Rows from block 3, named by matrix and row number. Rows with one number belong to one channel. Each number is 128 + 32 x the weight over its row's rms, rounded and kept within 0 to 255. All counts start at 0. Numbers have three digits each. After the name is the row's rms in percent of the matrix's.
# convs0: first 3x3 conv (model.mid.1.convs.0.weight, 288x288x3x3), inputs 100-109, a 3x3 kernel for each
# convs1: second 3x3 conv (model.mid.1.convs.1.weight, 288x288x3x3, transposed), outputs 100-109, a 3x3 kernel for each
convs0.75 111:145161152138142139114113113119123127112111134099104122154089142117060045088052121201204126161121041097080068084101144140151151102116112101072079055106100085069120117131126111113126111106118146123136147134137135109116100075073074050051091100089124154119135124098137134155
convs1.75 098:112121069132131115099125110159135168184129117165137135092129160091116117134150160161128182100087135125142144158132231167157205163179179074118157071103106125139094119123123121122128115127132075117111094132108122138123243166173190168179174156180129132068138139129118104118
convs0.76 085:133132126129122122144123131135137135133134118166140114176151165111079123118114145126157131139150043124109146108096130162169168137174114115129146167099115185135124131133140129120125128113109132125127100117136102116143133150180107176166111108129129138142128127149106113160
convs1.76 089:194124060171134113142184203161090040126095076119149167141150126147135159113108119157123100133138139116132118127096130101157198099154147129106133093103131102085094127127134128146149129136136110158187156156139167140125161142138109120122114131072110148136116130119123115112
convs0.77 065:130140146123135157145132158122126127114117128122123133085126167079169120104244192167112104132149143152171150124062125103114089055146108129144151134157162130175221117106120113112118128126134121121131129125133152135132120182143106184125072104201154147157146133118117113117
convs1.77 065:130130171149160175135151168169156138161145121151151082064063069070079056138162104143106110112098147137119145227152100199166189166129142062098133062089062095103031135127120136133127129137136082107155103107124145142132184157074180139099155121068112136125126141138095089152
convs0.78 089:161141141165138130146117107122120122122127137149121137136106097150075138156123199128164062139120019156149139087129136073179131126162118175094089176156095222184144135121131132128121117121120138124135130115130122125137125164113102144082063040066123104150140132163134148166
convs1.78 092:108157099153096005147144084143144127164096037147110090112149148130171148135130104152145139122143166117114117097071111130135219132116160164142113103085120104082069109114128120121126126126114108114132123174178142156126172127142163144202147103119131103107117101115127136155
convs0.79 198:126122132117108105135137127123140141121117102146132139195096135143097107173027086083146121139130000106038136150122165155130159136127095112088078092041091100057028133119144118124126128127126123101127106116127108099168132175125158146054165131088151141145147159161134134151
convs1.79 225:164107069113107115039108187156098052112119104030108163184173153190181189124157159197144104176166182101128134151114131093143200054120161113117138086110127142146089130118128116120136116115128094112150151123109196169121180160155103140141032129123096148149110109107165102107
convs0.80 137:142143118133122111108109106123151122138116129136107142078102116132121131143090164171152195164105149153098091117136174135127166111114193101087145158088125080078065120146144122139142139151164122119130119128137138127097111128095058099172094080207083074138101105120124125114
convs1.80 135:106121114138181115114139079149137157158164154163125128065117169095077129098124145118123118112125103120098094171135120134168078089151090161159152136108129163164164116128114097129104086124112102114137118096124111117117156158172132139163093094163116135104084119124089139129
convs0.81 094:113123116123139136133148141125124130132146139150177150147121094111099094163111135109116119143122123144164111091115114101143140081133132116141145144182207184158220122129122140140122144151135115120103145132121128098093054067006108084055032079069094102088130117088140137131
convs1.81 094:120143091137185150098144131114091127057037082133096153172127147143089085139116102131074123097035084159084109119125162126137174153140138180100137104015073112082130101126114128160146108135113141172144136177117067126072124118157138111137192130152100115089183193179123147142
convs0.82 141:117122116155128125161119123119137127145118126132115099098077116088133125131175183141119033174124007124041012118147125112146129136141149047090135122138155198165194108129128122133145148142161140131127125134135125137138097123111098126092153117087075094128117133128131140130
convs1.82 152:153098122158110102154118082136120096133108105097105107096101126110149159110156173068094097077123082071127083093059045092075042051062060188208201210231181202230179107098114106109109108119111133135140132132142143111116086112081070094099058091128132141148119123147145131157
convs0.83 031:151141129144131127144136130154153130150146129166157148158169219140154179100143177210171125188177146198202156100097130116096120131098111171183225175203228199211243117115115113112113116115118117118126122120121120127120129146139097127166077074134136142160117134144104126144
convs1.83 023:162146156207163143191171175137107096135084051133093081117115114108077058101077012133114127100083094136099083193135121125107117150150155087107091062085085036015017153148148139139139136139137110110122152155168175177170134134126071085101085081057128169160130175178102151167
convs0.84 118:134114115130114137135127136128113121132124135139131145171128118159128130146150148171212076132037036089120093083113142115120115137149086119110125112105150117122179114107116107097109133122122125123134142134144136127154105066102088050057079005066123111121127120158125131146
convs1.84 114:119115113191125070137096055145100116157080039151093052139132104092125168121145201182127125154098126149169165176122088169117117170181164127131165095120167089096132136122127132127150122132143096120131080134185096105132192143135160111139180161142117142107140171132141147136
convs0.85 055:154145143134140139138140142149144123128135114147158143159255246155126148146164089166127138145137112135133092101141120117110098150116090192209226187167172176181162125124133120117129121118127134138146145147165142132134130150137100113088178151089127127128108107111091100123
convs1.85 044:155134090157174156132157185149114058117110053110121130127134115118102089098105091171161150121131119132132118162171178119155167151146167080053072063039055081064066141150136133142141129131145105097116147128127134150137181206176118142115135119074117145176150143195161137144
convs0.86 155:136149155132131136133139154142145132148152150130135136186236142120195179116181234107084112082079066084071061163153154187157172153104183118157176114158192196158196147151141128142137137151170149162139111136132101131142102110164076089140091167202075093156065091114093102111
convs1.86 144:112122112136153120139134130080140119067082090104053048165148146123122121084098098138132111098084086098064070058099069031061048084057045193178150172173133162164141129130122118124113112126116161122127160159154120129157047128116022066099051054059112097139153143146161218201
convs0.87 072:156153151131136151134137147152163139123135135133137127139155255141171200120147138096090075111131129148197180150120129126119115109098085245202228241207203186169167126118128120115130126127139123121130141126127148137140093147151071093086087093098127123132115127117092110129
convs1.87 058:133143149153179174140168199137139118128110090144136135065101100019065058095111064230167140141110131157130152209165132185128152170131167066072115045046029052041000137135122134139132121129123072096119091128144121144109166173123162137108130132082131132130165160164115126145
convs0.88 032:148147146143137136146140134134145133134145136154157147168190198130145162129120147183131104157152127174189146104100114107099112141094109207197209175173196183191217118119122115114116120120124133127128138129126126122116107123120104113139108102120138146165123138151103126146
convs1.88 019:139145121185187144169176150120113104107098102129101096177162137111086047080064000149123131143104113150101105164137127144147175213188186079084085047039069048000000143142137143146132140146125131119116162159136163167151127149148073107129086106094111137152135156162105150163
convs0.89 140:144139135125138141118126135139156154124131145106130143092129210097103100110047055117112100143153116086124073069113116115095102098096085030071144100097169120106086124128129116110118137123126114117120131137140134133128098096123040086100127161117087104114115095101120105104
convs1.89 130:141147105137152148087086100146131138150138154153141155083090113091084071136168174181148186138102146174157162204180220193147149156149169036049115070059076156164145137138116126120115106112123079076086074092073102144133206191172198165175186126143137154125156170150120097084
convs0.90 029:148149141145143137140142140144147132147144134147150144182201245157169201125158174179153126163155130166169121110092104122096113122083106155179231158187211178194237115119121111116117113119122125124127116117122118122122145140155139156174118127172139158183126142162112135156
convs1.90 018:160145144178164168159173202114101095124079072121098094165136121140100050130106018147122114128085083142101085174142106126131130146164139070087101035035044072013000154147141138143144130144139126130144153163159182179175099116105048085074047089040120157154114172180088138163
convs0.91 188:166141118141112120130100098153131092101114124088103126081094157076148203073082210098118067125107105087107083077166147064165134123168132132093075113128122115065112120118128099114122111130128121122146148127139151122146082163118086095063114128129108109148152146156152141163
convs1.91 207:119171173155137084153092042134158186166128116153081046100099135067099129094119127111133172114113140114104144110125126126094152113087162154165167135153160079160162106122138109111137114104131132116111104139159111172163105103129131098152117070159118091066133111099135118128
convs0.92 034:146135129118123127125129134144145131135138124159158140117184170136176191084135160224142146203156171211205121142113111167099077165134092190185252198194245162159209115116109115117110117115109103117125110117130118122129132133145070149172067124154138133161121122145098113126
convs1.92 029:175168191161159183201170175128111121132114099147127095089097113076067075080070064114129119107096069115102069175142089134080055141128132117120116113123101043056042151152140134132137133124143122101118133133160139157179110124091129092047142111066145175165136170173105130150
convs0.93 085:152140151133138140138135146151139145144159135147163152153220255133173222138122151106067067124113100164143128133138138112118106099092078209213228193179222185163207137125123129121123127117126132130124138119122145127128117142177082105136142093093117123119108119119099108124
convs1.93 072:148140123139163155141183196142117049116120097118137133104114074096082017099077000182157134134118126138115139171153115141135146130126138065065088077061048094070017145147124135134111122127109095092126137120116146130109152173107124134086102119067119148200137154191130139169
convs0.94 030:145145132139136131138134131142149129143150134148150144138179218136167191131153194198183140169176149198188148093086120100108113110096101176189219194207218214216248112114115108112113114120120117121123121113119125120120139154158118140174099122166138149165131140149112130138
convs1.94 021:148147167191164164192174198130120121129102100128091071105102122100077039107100013126111119092088120132098099189136116141145173154151184065078070045062050037037000150146144142140138138142140115119136151159143178188167145147107084091090063072064128153137133152148103138165
convs0.95 077:120114127105115122131137133110108126132122130169165140183192174125122125159126112165114129141103134129124148217147110227138108221146130208158141112130133161183186125123119118113119133119120138130122127134118114124106141116169146157230151149136124125133101105107096109137
convs1.95 073:147148153132182175157205213097112122096122139146160166138136126100093087046013035152129118149128101138140090115123124104110090147171085140122098137112123086055092139137134131135126119131126134122110140129127119096136090121111109122063175179074151153147153162134122158134
convs0.96 127:093131124114144124148151110128141147115109104152127123069052021064034084127070120161219194235171152147141094092055078078104125127167152063025047032063121042070102103115119120129128122120110108134133126143134117122117123159114139080000121057000113129113141149110117119145
convs1.96 115:152121095112103136072094130167156169106120177082129198174144148207196161189165187122125138130112091131107116191194210114144153167164189116136174148124127150126130130121127122126138135131137108105103141145120156137129204191194117148178139210229106111048125118084113119073
convs0.97 046:119114116132121118144132138138136132145153137149151147117150204124142142157126136143128150140149122170208141089094135096116144089104100117146177181181221240255255119107109115108109119121126126126121125109105131121125124155163111122121094133125127127137114125142108132136
convs1.97 041:164140157179139124178173222145103058156114077124117126128115088136104051102082000142119077117116127138117121168104084099107158094130187076088071088105080092080008155147143131124122128130135107121163141143150181159124161150084098101089047076057118172200105144164120136162
convs0.98 079:129126126130117111142117111128148134130126118117131134115136176106148138129124147106199215107148195133134093111116189126165202132145176075114110133112132176151074117119122116114128118122140119099108104101116113114120172168128097124102072203199096091136099097136114129121
convs1.98 075:143146098209168091165116133174164114170120075101069088148138167163123128122116105122158132103118129115097135178162156097081127081074158129125120108075091130096073146143136122111115122111125106101131151149151174185151183156162086071118026052078071100121080129129144165122
convs0.99 032:142142141134140136143142137137138128137138120156156138124201221102120159144143126191154162162158155185171157108091089112088093130111100150180223125139184130160201119119120116115116117116121117123130128126133121116116144144127133166126105142124141143177122121149099120148
convs1.99 023:180155106169174167128158180151149102071092081112124104178124122157100068136106058116130156089093105132115091207208161149149163231168158088068086062057064024008040145146134145144137154141139139103104193163134133153184098159170047093084166155051070112151154152167126132144
convs0.100 034:142135123134129125141131128151141124137143123151151132122162225127141180117135158221194157184201147186188155123115138108150136089126119134169227204191216231204229110113117112114117116121120111114124126118126133126136142171154074166135062118162133136150132129125117124110
convs1.100 028:191157174191151172188170209162128107145111098134112097109101132077084092072092049149143112106106113112094073214138126130119152100126140083103090075118070052113043154146150133132145127133149086095135126137138155173153170164113105090084079069048124165153141153155129116165
convs0.101 058:119111098118119116134129132121107117127118124158142119036080081062107071094098129200130168170192167171149126056106164098091120170143122027064110103125141150139167125120117129130122128121118129140119118125115117127123124105150072103135019036072115122150115109130084106114
convs1.101 060:160146202146090127184102119119152130124135090139127087087076111094115083089104082048121122082114054094089043125153086096093031097087085146179113178207167089148151123131147117105119117097122152096077130107125116117155109136134118116100169118111151138178151144191150149163
convs0.102 152:133121120143106119129112109084138121113079116139110117083063082146117110139066078090090121091077103064115076085080149131098099170107134081048128111102125049038036137136151123110132136120145138110122134118117146148116134137111067061062099053092139114141135132149125131165
convs1.102 167:100092077143104053116082015173135121147118147116078120187159171179165199168184214151156137148136114136120110200138046120113065063099103144147201182160205234198226114123100092112098078112097091089120110111125138150138193188173096129185052092192073123134092129105117141100
convs0.103 045:144137119146128111150120111152146123148142112154142134116134175125165188077142178179173129167198168201216169114113150123154150104148130141156184189183185251215201118117113115112108121121118108104118116108113131129120140191161083152154062098163115110150126127144116124141
convs1.103 042:172152150233152111213157164176134095187109043144108079077099125101078073113092050119144124103119117138108096205130095149110126140136156124129087070100078058065025150141139136125128133127135089102138134140160176176162183156111136105110079076066116148158089141168096126151
convs0.104 092:139115094143125111135134139143130126170144121156139102108074148053074127139104158182135065219111056158064132147104107151116091130111089074123128141178224227255255134120103139131115140137136121134128098120122109116134123091190141132112095131099107125112113119132126134122
convs1.104 091:183146172171108158210145201136100054117107080091128120125089122125130136081106111098087043078105074072124103132088037091067069074075122096109112150180142107158103142127132132113130134120135127123166141145158152121118109111062063103087036124124134182198138138169157124143
convs0.105 114:144145142134124129128121127124136142139111119135106092135094087127119140157105127129055095144059120119053113122129124133112141183123177082053121132142205127142162135139135133136146142138154123112118108117111095131125100140186081065117112081159113115095142149133122135149
convs1.105 114:137125104129117085120104068177168120124128126083094136169160161167160174161158176119123087091097073086083089137094032100089036088074036213180194200203218189192199114111099105106096114118095119105143147139154145121123123133095077098115058111168051095122094116105145167103
convs0.106 149:160146142135131139140127147150156128151154137141144142147125237161150166128141138072041025121121082119134145171162158128133113096101087181161215191145184230174128147131127129117121131126142125115131120105121143132136109122186079087093162100058100109110095118113096101115
convs1.106 125:131166143133149127127142167123106056097095070097125123102097085065088079098093062200161118148139180135131177194152085140127158118127172063054088095053044118100050142143118131132125121122123090086126113110114148124091142149096112140133113143107132169193167171174148136147
convs0.107 052:142136142131137135136136145135140138123141127138150142129212255164126161163139069176107127165134126143144100102119125092106120089103096194183195191174188148194201128123127121115121118119127126131131143130140150125126119135131120145117145150112132130137111119127095121144
convs1.107 043:151127108145181170115169191155107039101110092108138178140132103138123080143110032161139142106108144143132150182166164129140193156166215067050087062033010084053046141142132141145132131138128107114143162150122152144099169204143108121103134129096102143184142143180115118130
convs0.108 111:106103095102122117117130132149159138144176150161184146085122181085119134137152147135141136110118136174174160151170200165164190178152159114107086132151181158138179111122122122114114128122122102119125103116120122116108077118128107147182044084152098078107108077083123119111
convs1.108 117:142170125138183135160188126079093132042031078095064079122083129060065107077064095092087125092064119140097130109116126152117144154139113157114140087035086093074119123136114137159132115142118181163148154166128119136106107102136117083122126076096132133099195210161156188174
convs0.109 070:106130129111139151103120136151156158143171177137148146108130108123184119158197215193136159163127153197124109093125171103117188141127175069063082127169173101145186119134131116130133112134134108117113115115105111111089187145097225174097166185122120133149158147142160159163
convs1.109 065:135177131130169145092159149094133143088080106085087139173090098160078071177106086071055131102079119150109116125139120163131148153125152120086156095049074135063043125131102137148126126140118187158134148141117145147115065086104106101123094075120092121105123185160103150131
convs0.110 110:122108127126124151117127141125103112125108124106111125125234121169192151196143142106085105112111120126081084129166140139132152172167177124132157101083123126068096131142139131139154131140155128143131128153138152159145165154144158148142125137161102099159110120173107117148
convs1.110 108:095137157106167172087112128157197143122147113129133127151092103161114093134122110110148126102139103111123084181224115143176037119117036200177128183163128161176169107120106115117110115107109130084094137109112127120140126148092113104041120101058066057149100083172116112138
convs0.111 045:131125114113112111107105108149153130144152132137137127080116130136136125113128124190134113207171121222215129097134157093111140116105122143109120139143149163168155116113114104104107102106116115114109116112113129123119142160173122154154123098156135111138119120149116133145
convs1.111 039:150170161167161129151161149149148101132117065107119102109095094130084053147103005108128128084099101120117105222155090176139109154160178105103081066079049070055004145141128140134119130127114124094121140128145176152119153162098132145127100122110101136168127159206126138184
convs0.112 037:130133129119121119112116115126132127124128123126129120106130142127138145140138132186154110171165139196170133128098131144104126168138139100094112104113110095111125123121122112110113109111116124124125121122123113114115133128141118118155091093124146142169130129159120143171
convs1.112 025:147183148164187162135157137133155123115123114113099104172105111147094084131096083083117122100107089138120099222160109207172111200180125100096077075063046086055032143136115151147129139138125151120133146126132144146152147151131124132132112117137084112134135160182119146165
convs0.113 045:148140136130124123112112112128132122129134115133137120087126161139121118136107097178138107163151122182186144093094115110102094139117098189158144146141130104106117125116122114106111112105112127120130137127136131120121090107116098094113085072105142125137117119142101115146
convs1.113 033:127159141168178133139165126148146125116108087129120107137137122090090085129099059156126148095092122134110112249151121220156187241187187087084080064059041067038000143139127153149138137139124113113115124145135132142122174160147139132164158145151068108123147155163122147170
convs0.114 059:140130134112108122117112117141136122124127111130144125102169177095107143126098080159090088154100123172132096118119120118104104137125127131140160080085115131072085132124130117104118116106118126129128132126134132115116101147139099142113135149116119109138102103126097109132
convs1.114 048:145169121138171152121137137138132071106120083124122106171129103130086034106086049125138140111108104149129121193181122172120111190113135108076069095075067111117105139147120142131116127111117154111111133111101107129132131167165137131132160111090074120195156167220147150173
convs0.115 039:122124119107111113100110113131143130125131128132137130095148145127142122134132116219154128211155139215169121126099120137089112178128132109096121101109114098113134118118117109107109105106112123126122120123115121119112144136152123148181122156141137138157120133150114133147
convs1.115 029:141171158143184175143174164116127104099116113100101113161116110129087078126089053094104093092085080122119119210172093201152095198185172102096093100076055069044027151144124153148132143143137150114129146126138151155151130144099115125091126129121100139169139174189128153158
convs0.116 137:145139148097105120099106128150131142109122118116115111079089178056095117088071078104076100129064079108043119100074100083061079113095089071100153175098107133108134136124134140127133119109129110110126086079111132089089121084051218146037129119110108092116125103120129096126
convs1.116 149:138174150055132155075127138096130125117145128134165139129141150152161139158176157156113111193115087165147121114098079168101038249174102123146147104131171157133152122121104131124104150129115139135130106136163080110155117098081204156069226203134151121118138124132120104122
convs0.117 133:149143153134124144138134146147138128140118120137121115069087078091095140115107179165126141182185174161176155099102151103146162125154147064064143080066131061095080157152143146137138149141139127114114132117122124119123171191196132100149057047075193169156151157142130153161
convs1.117 121:125127139145150135138122109182151148144129153120114177156148159158142146164146162134133129117124120126113129182161115142129089076097127165140143163155135151142126116118102113109101099104101138123139146132142160149131160160155084103148052082173059099074091118089085105060
convs0.118 048:121121107124125121136141128144143148168137152155140117050097129067062147121104145241153110194145124158109192132096122138086104151098103039056125130148153167196159131119111125118119129126132116129117106128109102118124111102186162102155075097099109112095113111108115116133
convs1.118 052:174131182161111171205146174126117079112113088096111112130118144129134132099135116075095062079101064064088070124101072097102061079109088125157137131185133123148093139126138131124138128130134144133148144131142140119118105115065084117093055136165147161176153155175172161163
convs0.119 105:134139137116127122131128120137165156149168151132143140123085157065092109119128141181176155168094094168146123101172187125172168124150120150125114097109125137103125127136135125121115136132122142114124141121133148113114068067082150103102105091112103094102116085110141117144
convs1.119 117:126147100124171119094147116134114103070056092100091127180139126111115110093108108139109128129085136140110171121119116132124188117115181152128149114022054131077113107122115123153141103130113133148154134165114110135069165128129147107178153101149088100117170170152157151139
convs0.120 109:127112129121118106127141129130140165129121103145122113157103134160070096233102066086142199199094119160073162117080125145093181131117159000042096029022078021190180125102113122106113119113114141116102140122121127105119158141155178145090188132090091128120112131133129152172
convs1.120 110:162127069123114154061118195164121065087102118040122171216163119232174109167159094150113080150127135146140131161153142094140169114146145119110145114102103163106073142128123133131127148140133101095140173137095162125122147147127049138115061201137079153165112141140148127121
convs0.121 143:154139149132118139121126135150139150155116141137118124095087097106089194143103169149091132154115178138113181122133175131158176148153184035012130071104149082107104143132131129127140131132138127119111112116117110116118149179194156103132137086072148153144167143155144145176
convs1.121 142:127150148139138119137121091170139129120108138071076168149151143142153178152172151112123107103116109119110141149109091100100092047114120179163144176180166193181148109110105112120113109131108141143154152147155175161111134106126058083137000071199066108108115136109124139081
convs0.122 037:130127118111116115101112113136135122131133124131135123085124141117141136132134150228175126206183147227202149127100121136086108163104122118102099133116127132137144115113116105106113102101112118124126121123118122118112122130158114100174085083112135132154118132148106128145
convs1.122 028:139173175149183167161180151121136144107108112119099101142117128095087091123098069092113124082098099109099080230166130203149123212186153084104079082113075058061034153146138150148141141141131145107106141137139148158149152158143135120140131118139105138133149164163122158173
convs0.123 086:123114103152151133133142152129112115139119109146121112070088101076056075098070075166105092139153071125113123070125145130103128095077051089049136173200142193219161125124116137134132129126136137125127126139127109124127169118127161088061125137087105110074105105092116123121
convs1.123 094:163153162137118135167152165123131108111131118093124134132120103130132129113115120061066054079084074073079090088106097072088093088099122093115122139152146125120114145138134133126127137134135140133130135126122134119113115111101118125130102143151179168176178163166184178158
convs0.124 194:121120134134126121149140116070100141085119132090116117170232034168103064193092068094183108092131134121138074080154141093085108099078090147143117105116082098130079125128123132122111138119089198173115162119085123101091088126162057076072062071040142106105115100090148143137
convs1.124 216:102073093103092120149124125104107148078116170141157209194179125197148081112102094127099114152125107160123115060138191068162186148172166108107099106087098134096102112117128116131132119133127157176137187149078118084052108094137080135174111184224107088101123120137123163136
convs0.125 169:142145138136123121133122115134159152167154134141146128156218158136210182123180245088131151092106168109115123145161154157158163140144172086147145109128172187164196150149126124134127124144158140127120099111118103109123149166182073127179050142210078076139084098126114099109
convs1.125 163:141127119185160130152121122109118109100075087087039044188156150148117099106113092138141131107087101133093083066104080034058066050068050171144127167131109157130120128125123117115114107115108161158153172173154169164160077100119024047098032052058090085114128152144156200186
convs0.126 147:142122139130129139136136144114118141112113128123113138096116148111099089157098058053045078052094128104139155096126144075082108097077096121132184152090122142126117146124119144130124133120122128108109135121118131115100100096125107071070106101013130134121117126107120121123
convs1.126 139:146139113095125106098136146166129088144152149095138173138144118178162144157158124140130099138163159131141144191164140163173187158169183111085062152115086161133107137137123124129113140140127065083094119098075145129099181170157175165168171168151130154207121121154148130133
convs0.127 089:104089116103089098111112128112130156121129124138139124178166193172110129160116034148073150168083065129047140155157171154160185154139146103099138088129112085161159125114133117112120114115133142135113133132133118126136123181200155183138207248221111125140086119148108127149
convs1.127 088:179149102148151164094151209147108030108120109050136175205175100173138106118107074200141083173149157143144149122116090087132187099147181111101107072070071129073053141136133134140139124132121101115143146130109182124098141137111102163132049147093094141217118132158150135133
convs0.128 171:130135155142129133142130125067118173103099125116107126113141066112063078182031070102181117150146150148152127089124142127091101187101100117128105062092047123127095113110126128118130142132126172159139144129122106090090103045097086058079129089097121127099099105088110144162
convs1.128 170:095078086054095127095109087124125130068127186115137195206161173182194200118170216122101125139138132126142161075091120078117157152157175103158177168149160178171131107107137109127146130138143131142144186163116121117094091092136068139187114173255125133100147119088155156096
convs0.129 042:130126120118114116112113106129135127131126118134130117084120134107101124136113104186161129175152148183170140123100123146097110178120118138108122085094091101110119117113118111103109113108115130123123135133134118116112099112149128103156100092134142125142123113128111126160
convs1.129 030:132161131173191150138151131124150123089107101109114122153128126096098097053085074124113114108096105138124115227133062188131117241189156116131117081093074095083037148137117152149136145144127134111128148146139123123117156144119098120153127152173082118131158171163150166160
convs0.130 084:132113119141138149154140146132103122110093112128115120106114109092074092147077047168113081111127067143176156044079125054069093064078079073128163196172127207201162135122123133121126129114125148140130146141122145125112100090124090061078101075049139151127129126117113121167
convs1.130 087:159139152117101116161138175127122076115133116093137166125117121130142133112144108088101077100129121088117106135120092103108124109140149111127119147166145137126101140134130131128126144140141114108123135117098135110084122125085118136132123175170176180216162146167183147150
convs0.131 136:149128118141105113135108132139136158167124149142118145190127063171137121096122155193234114143134077066094099077131144095112122111130085178112162134102078140173163116110116116105120132117135132132147131137152137128125055076106105031056144011000099077056116090121129103162
convs1.131 136:126127085163103074144124104137096103137083086104110103145134133120154204176184205167124130134119120115134111130081104146113149167167169134135157138159175139131129125121141126140162137145147104126125112149164135119141162136163154165203150184168125162126130162114165153138
convs0.132 041:111110101103116110101114115123132129132142135140134123066096118128095095147131112224178118249182115225173121139098132129103113165123112049056097063086116125147176109103107100103105100103113122126121121117114118119123147150155150154162109130129131126153109115134108133146
convs1.132 034:165162166121149186136158194129128094103137126085137134121076102138100089098098058070094075086106093111147115210145077150140117153176191084130108081121086084085027151143132143137136142130138136105138151115129157126132151142076137155098120177128131168180147153169147128155
convs0.133 068:151138150125112126115116126136147129128132120119134118113148212136126157122106094090064081142124114181178122138126133135119102128123102179176190126119144144088083137124134124109122124111123126120129128118135135124132100129124108121117114130099116117126098104120097114133
convs1.133 053:135157129143149137129141159136131081111118086117126114128122110088091078099090038182154141135123145154135149229163111184128139180138169066071067076075059107104061146140122136132124124120124089095123103116126119132115172172133151154134136137102106134172167165184145140165
convs0.134 151:131131138141129111139134115150136145139095114115089107068070110141082141217113185194167219139118195125118166087092123130163140170157143004005119072057133070087133134131134129127140126130140115109109121114103131119110161102121105078140074112143148135093125119132112144133
convs1.134 140:121162108146153108125112104205223148162162138122085136145102166182138151158183150128170152125126139146130127232205149149132101095101084127134126134138108163166111118138105111118098100116102103069130136111145156168160228211156133158135069079125048078096074112101099122091
convs0.135 040:139131129121119120112116112130137126126130121126130123097115148124108112136099096195138102168145101197161111121111122139111115153122118131110134105087090109110110125119123112108113110109115128121128127124130125117119125121121109114123107113121145138162126122148118129158
convs1.135 025:118159123136185139124165128119133104099109102110108101157133130120100084125093057131116118102089110138113121234154096216157148227189176082076075068050039090049016146142120152148126136138123138124137143137136147153136169164135141138149138134140090121141145164173125147173
convs0.136 133:090094116127111113147139135095082115113106116132113118064088128157038089178093071081103120063157168192202237086081149122109154138140128052051106054070101045086084120109126127109129133119131138133125146120117120106115072095119010042029058092098161154124115106109109101089
convs1.136 125:188144100136100106132131125193136090190135117154116150146097158168108163132139159088116123145123156126107137194165164160145159163156171100093139113126149151143116140139136117124140124141141097088125109117118148152116208177143190146126134122164116175162068135124081121109
convs0.137 041:125125121117118120111116116124139129127129117133138127125163156159142106180124082203155123207176109203175112108099126121101112146118120133128124116113122129151142117116118110106112101101112124122123128122123120115114138129144132142136099114121136137151122131151109133167
convs1.137 032:159154115146170141120178189145131081108108091097124145178135115162106063148099040130113111109095113134123118199143114181173185207203210093076075058044048077023000149146128149146126139141129134117140153146133162146129158165129126136124126158118078137159125159176116143148
convs0.138 072:117113125114121130108120126142134147136143137131141131138181180137124115153112100138097118140062067172100064114142176097135187103108163091093088109130133090105136123125131116117122108120125134132121123122125120115110156127144212194152201225173119141159127146151138141150
convs1.138 074:129147084124170138082141156102117080059072096059094153228160106193126080190148096121122146140113148160141158121149144150162198135142178137101131096042059127058055122129114144153128131134117173153141162148096157145096109115126097112140081105121085099151136164180122130135
convs0.139 080:114122140116130142128118137119106139125144141135149154008094141069050063133108068171114119152144067202143064111121155067127150093145142075100145130103117123151175130121123125117117114118123129129120121116105137116106122134145120077104096067090145148150143122133111128161
convs1.139 082:141128143117131126115157171146129084138148126126154143071085046113116062128094000105082055089125173106100123156108064137172207139134126105095096109088053148102045129122111126126106120116099116130170146118086151127091142138087156151131151145089130157194125127160123129178
convs0.140 101:125118117151140143153142142116114122128122130133113108127109108075105093102076071139081064137102069127129099069104132095117122102092089073121158152177145231208136137130121139139139138136148150139128126134112134129119101074106119071091134138086114128113124124115141132147
convs1.140 126:164138154142111129162137128121116098093109099073107101126132122128149150118147139067066061076080069067096078096083082073076076068099102138156144164176163153139134133130131125124127133135134135133128148139134142124119095109105081112116082134140169176187174164174200170179
convs0.141 159:134123138133085105131108124105144148144177167141141143166177200138123132128139136087121137070129112120105052139167194144171215118120184169142164126122144153184169131118119122110123145133148177145115138106108097094112127096137108129131156131126106103120056076099113130137
convs1.141 159:154114126159141130149170170117119127092086128089088119184197138129138121076073078133143114103131131088110136063090107028078125053089110161137131188159109196181119142129131109116120109131124126135120155159120155104085085107126030068126030071111127121152151147152193216199
convs0.142 097:109098059118112099119125118152134130182159140193183144092117126075109151096112193206158139196164153203207193131117177167123145187156140062070120113186246166192226111101088120100095120111109121134108108123092103113115170152194118146191083162164093100117107109132073090119
convs1.142 085:200153149195145150214178161116096090111077058080090099111072089088092106060098100067088090069096074110134114110109119098068074095110119072113122095154118070115058160142134146129134147142130166132129165147153162130127106124108082099080050103137156187166172189183186170151
convs0.143 047:136131139125125124112118113123125142134121125134124120077171159132133155143117098146107123169093152137119111148111122188112120211174170086055104039074105030098099129126129123119125121120125120129125116122118107127123123104147150100132154114090120115150120121154129135169
convs1.143 041:141161116124150126099089097138183127093126120093115163231168133225150113142125118093147127112121097149121112176177087154129050160108078164133122145140132171154160133127100139129105136125109156098107158121123128114132100139112076112117098156186059076151136153171156177111
convs0.144 103:164134121149133137157150144114120105097096104119138123162209255109190228082119194040060079060084097131116126189141141169133116176136097231189201168155186190144167121108118132115120148119110129133125153144127143144151114062072124070099106060037138129141136140149121113127
convs1.144 097:149160130163137122186136099082149150121146120166146086100077111037069118005059117177161154179119091151101074163161141147103110155096110086117125036098133049107112151139129144128135131118132100064098075095143081114173111155131156141111165130115196162130193166133147138124
convs0.145 051:149147152133139154107125145129144142124134126108137125156094163188156171137159178122113031134094039114104075135070074144083045116128077133121149153140168108100165142128131141125127140127133133136136116129138133126140127073077122069098137133100153121137154120127152112119
convs1.145 043:101145154112158167105141140107078112127087112146114125128125108153117121205165160167088099140092099139124109233072051255115088189138111101096128092083085144124084136110095156139125137140128106160171081139159122156150208102044235124087173097100119153110123173142092119135
convs0.146 035:131126116124128132130133142125136124132131119137133123160147176169172165170183163239134072239155083212137061096080114103076102118097112070094125098117138137171201125117118115113116113118123137134130130132131132123136099087131145145127126140162131131161116140157102144158
convs1.146 029:156130142138136176135148171125094038116111076113130108156106087160108052141122063087072030104091053106105073150098033129108077146138125087129115092128086092089017141134133139129138138128137143126165147130153150140146110089010091099033088123081135179215141165209127131180
convs0.147 172:145137128099121143142134147114134096101125112099121127035143173029068150110053085072060103103167179135150209076121120090080106133118089133155139058123157054058119123112117125127131135121130116114127126127144151143150085065128162161187123156157134130142111127142109106142
convs1.147 166:167149104067098136089120171182185115115144124145156145142111147157135161098118136172175172194162144185166151226199148200169144234223192076105135047093124063098084133129130134139149135133148074076124095112144060100133174177130199181118204182142103106126150126116123096105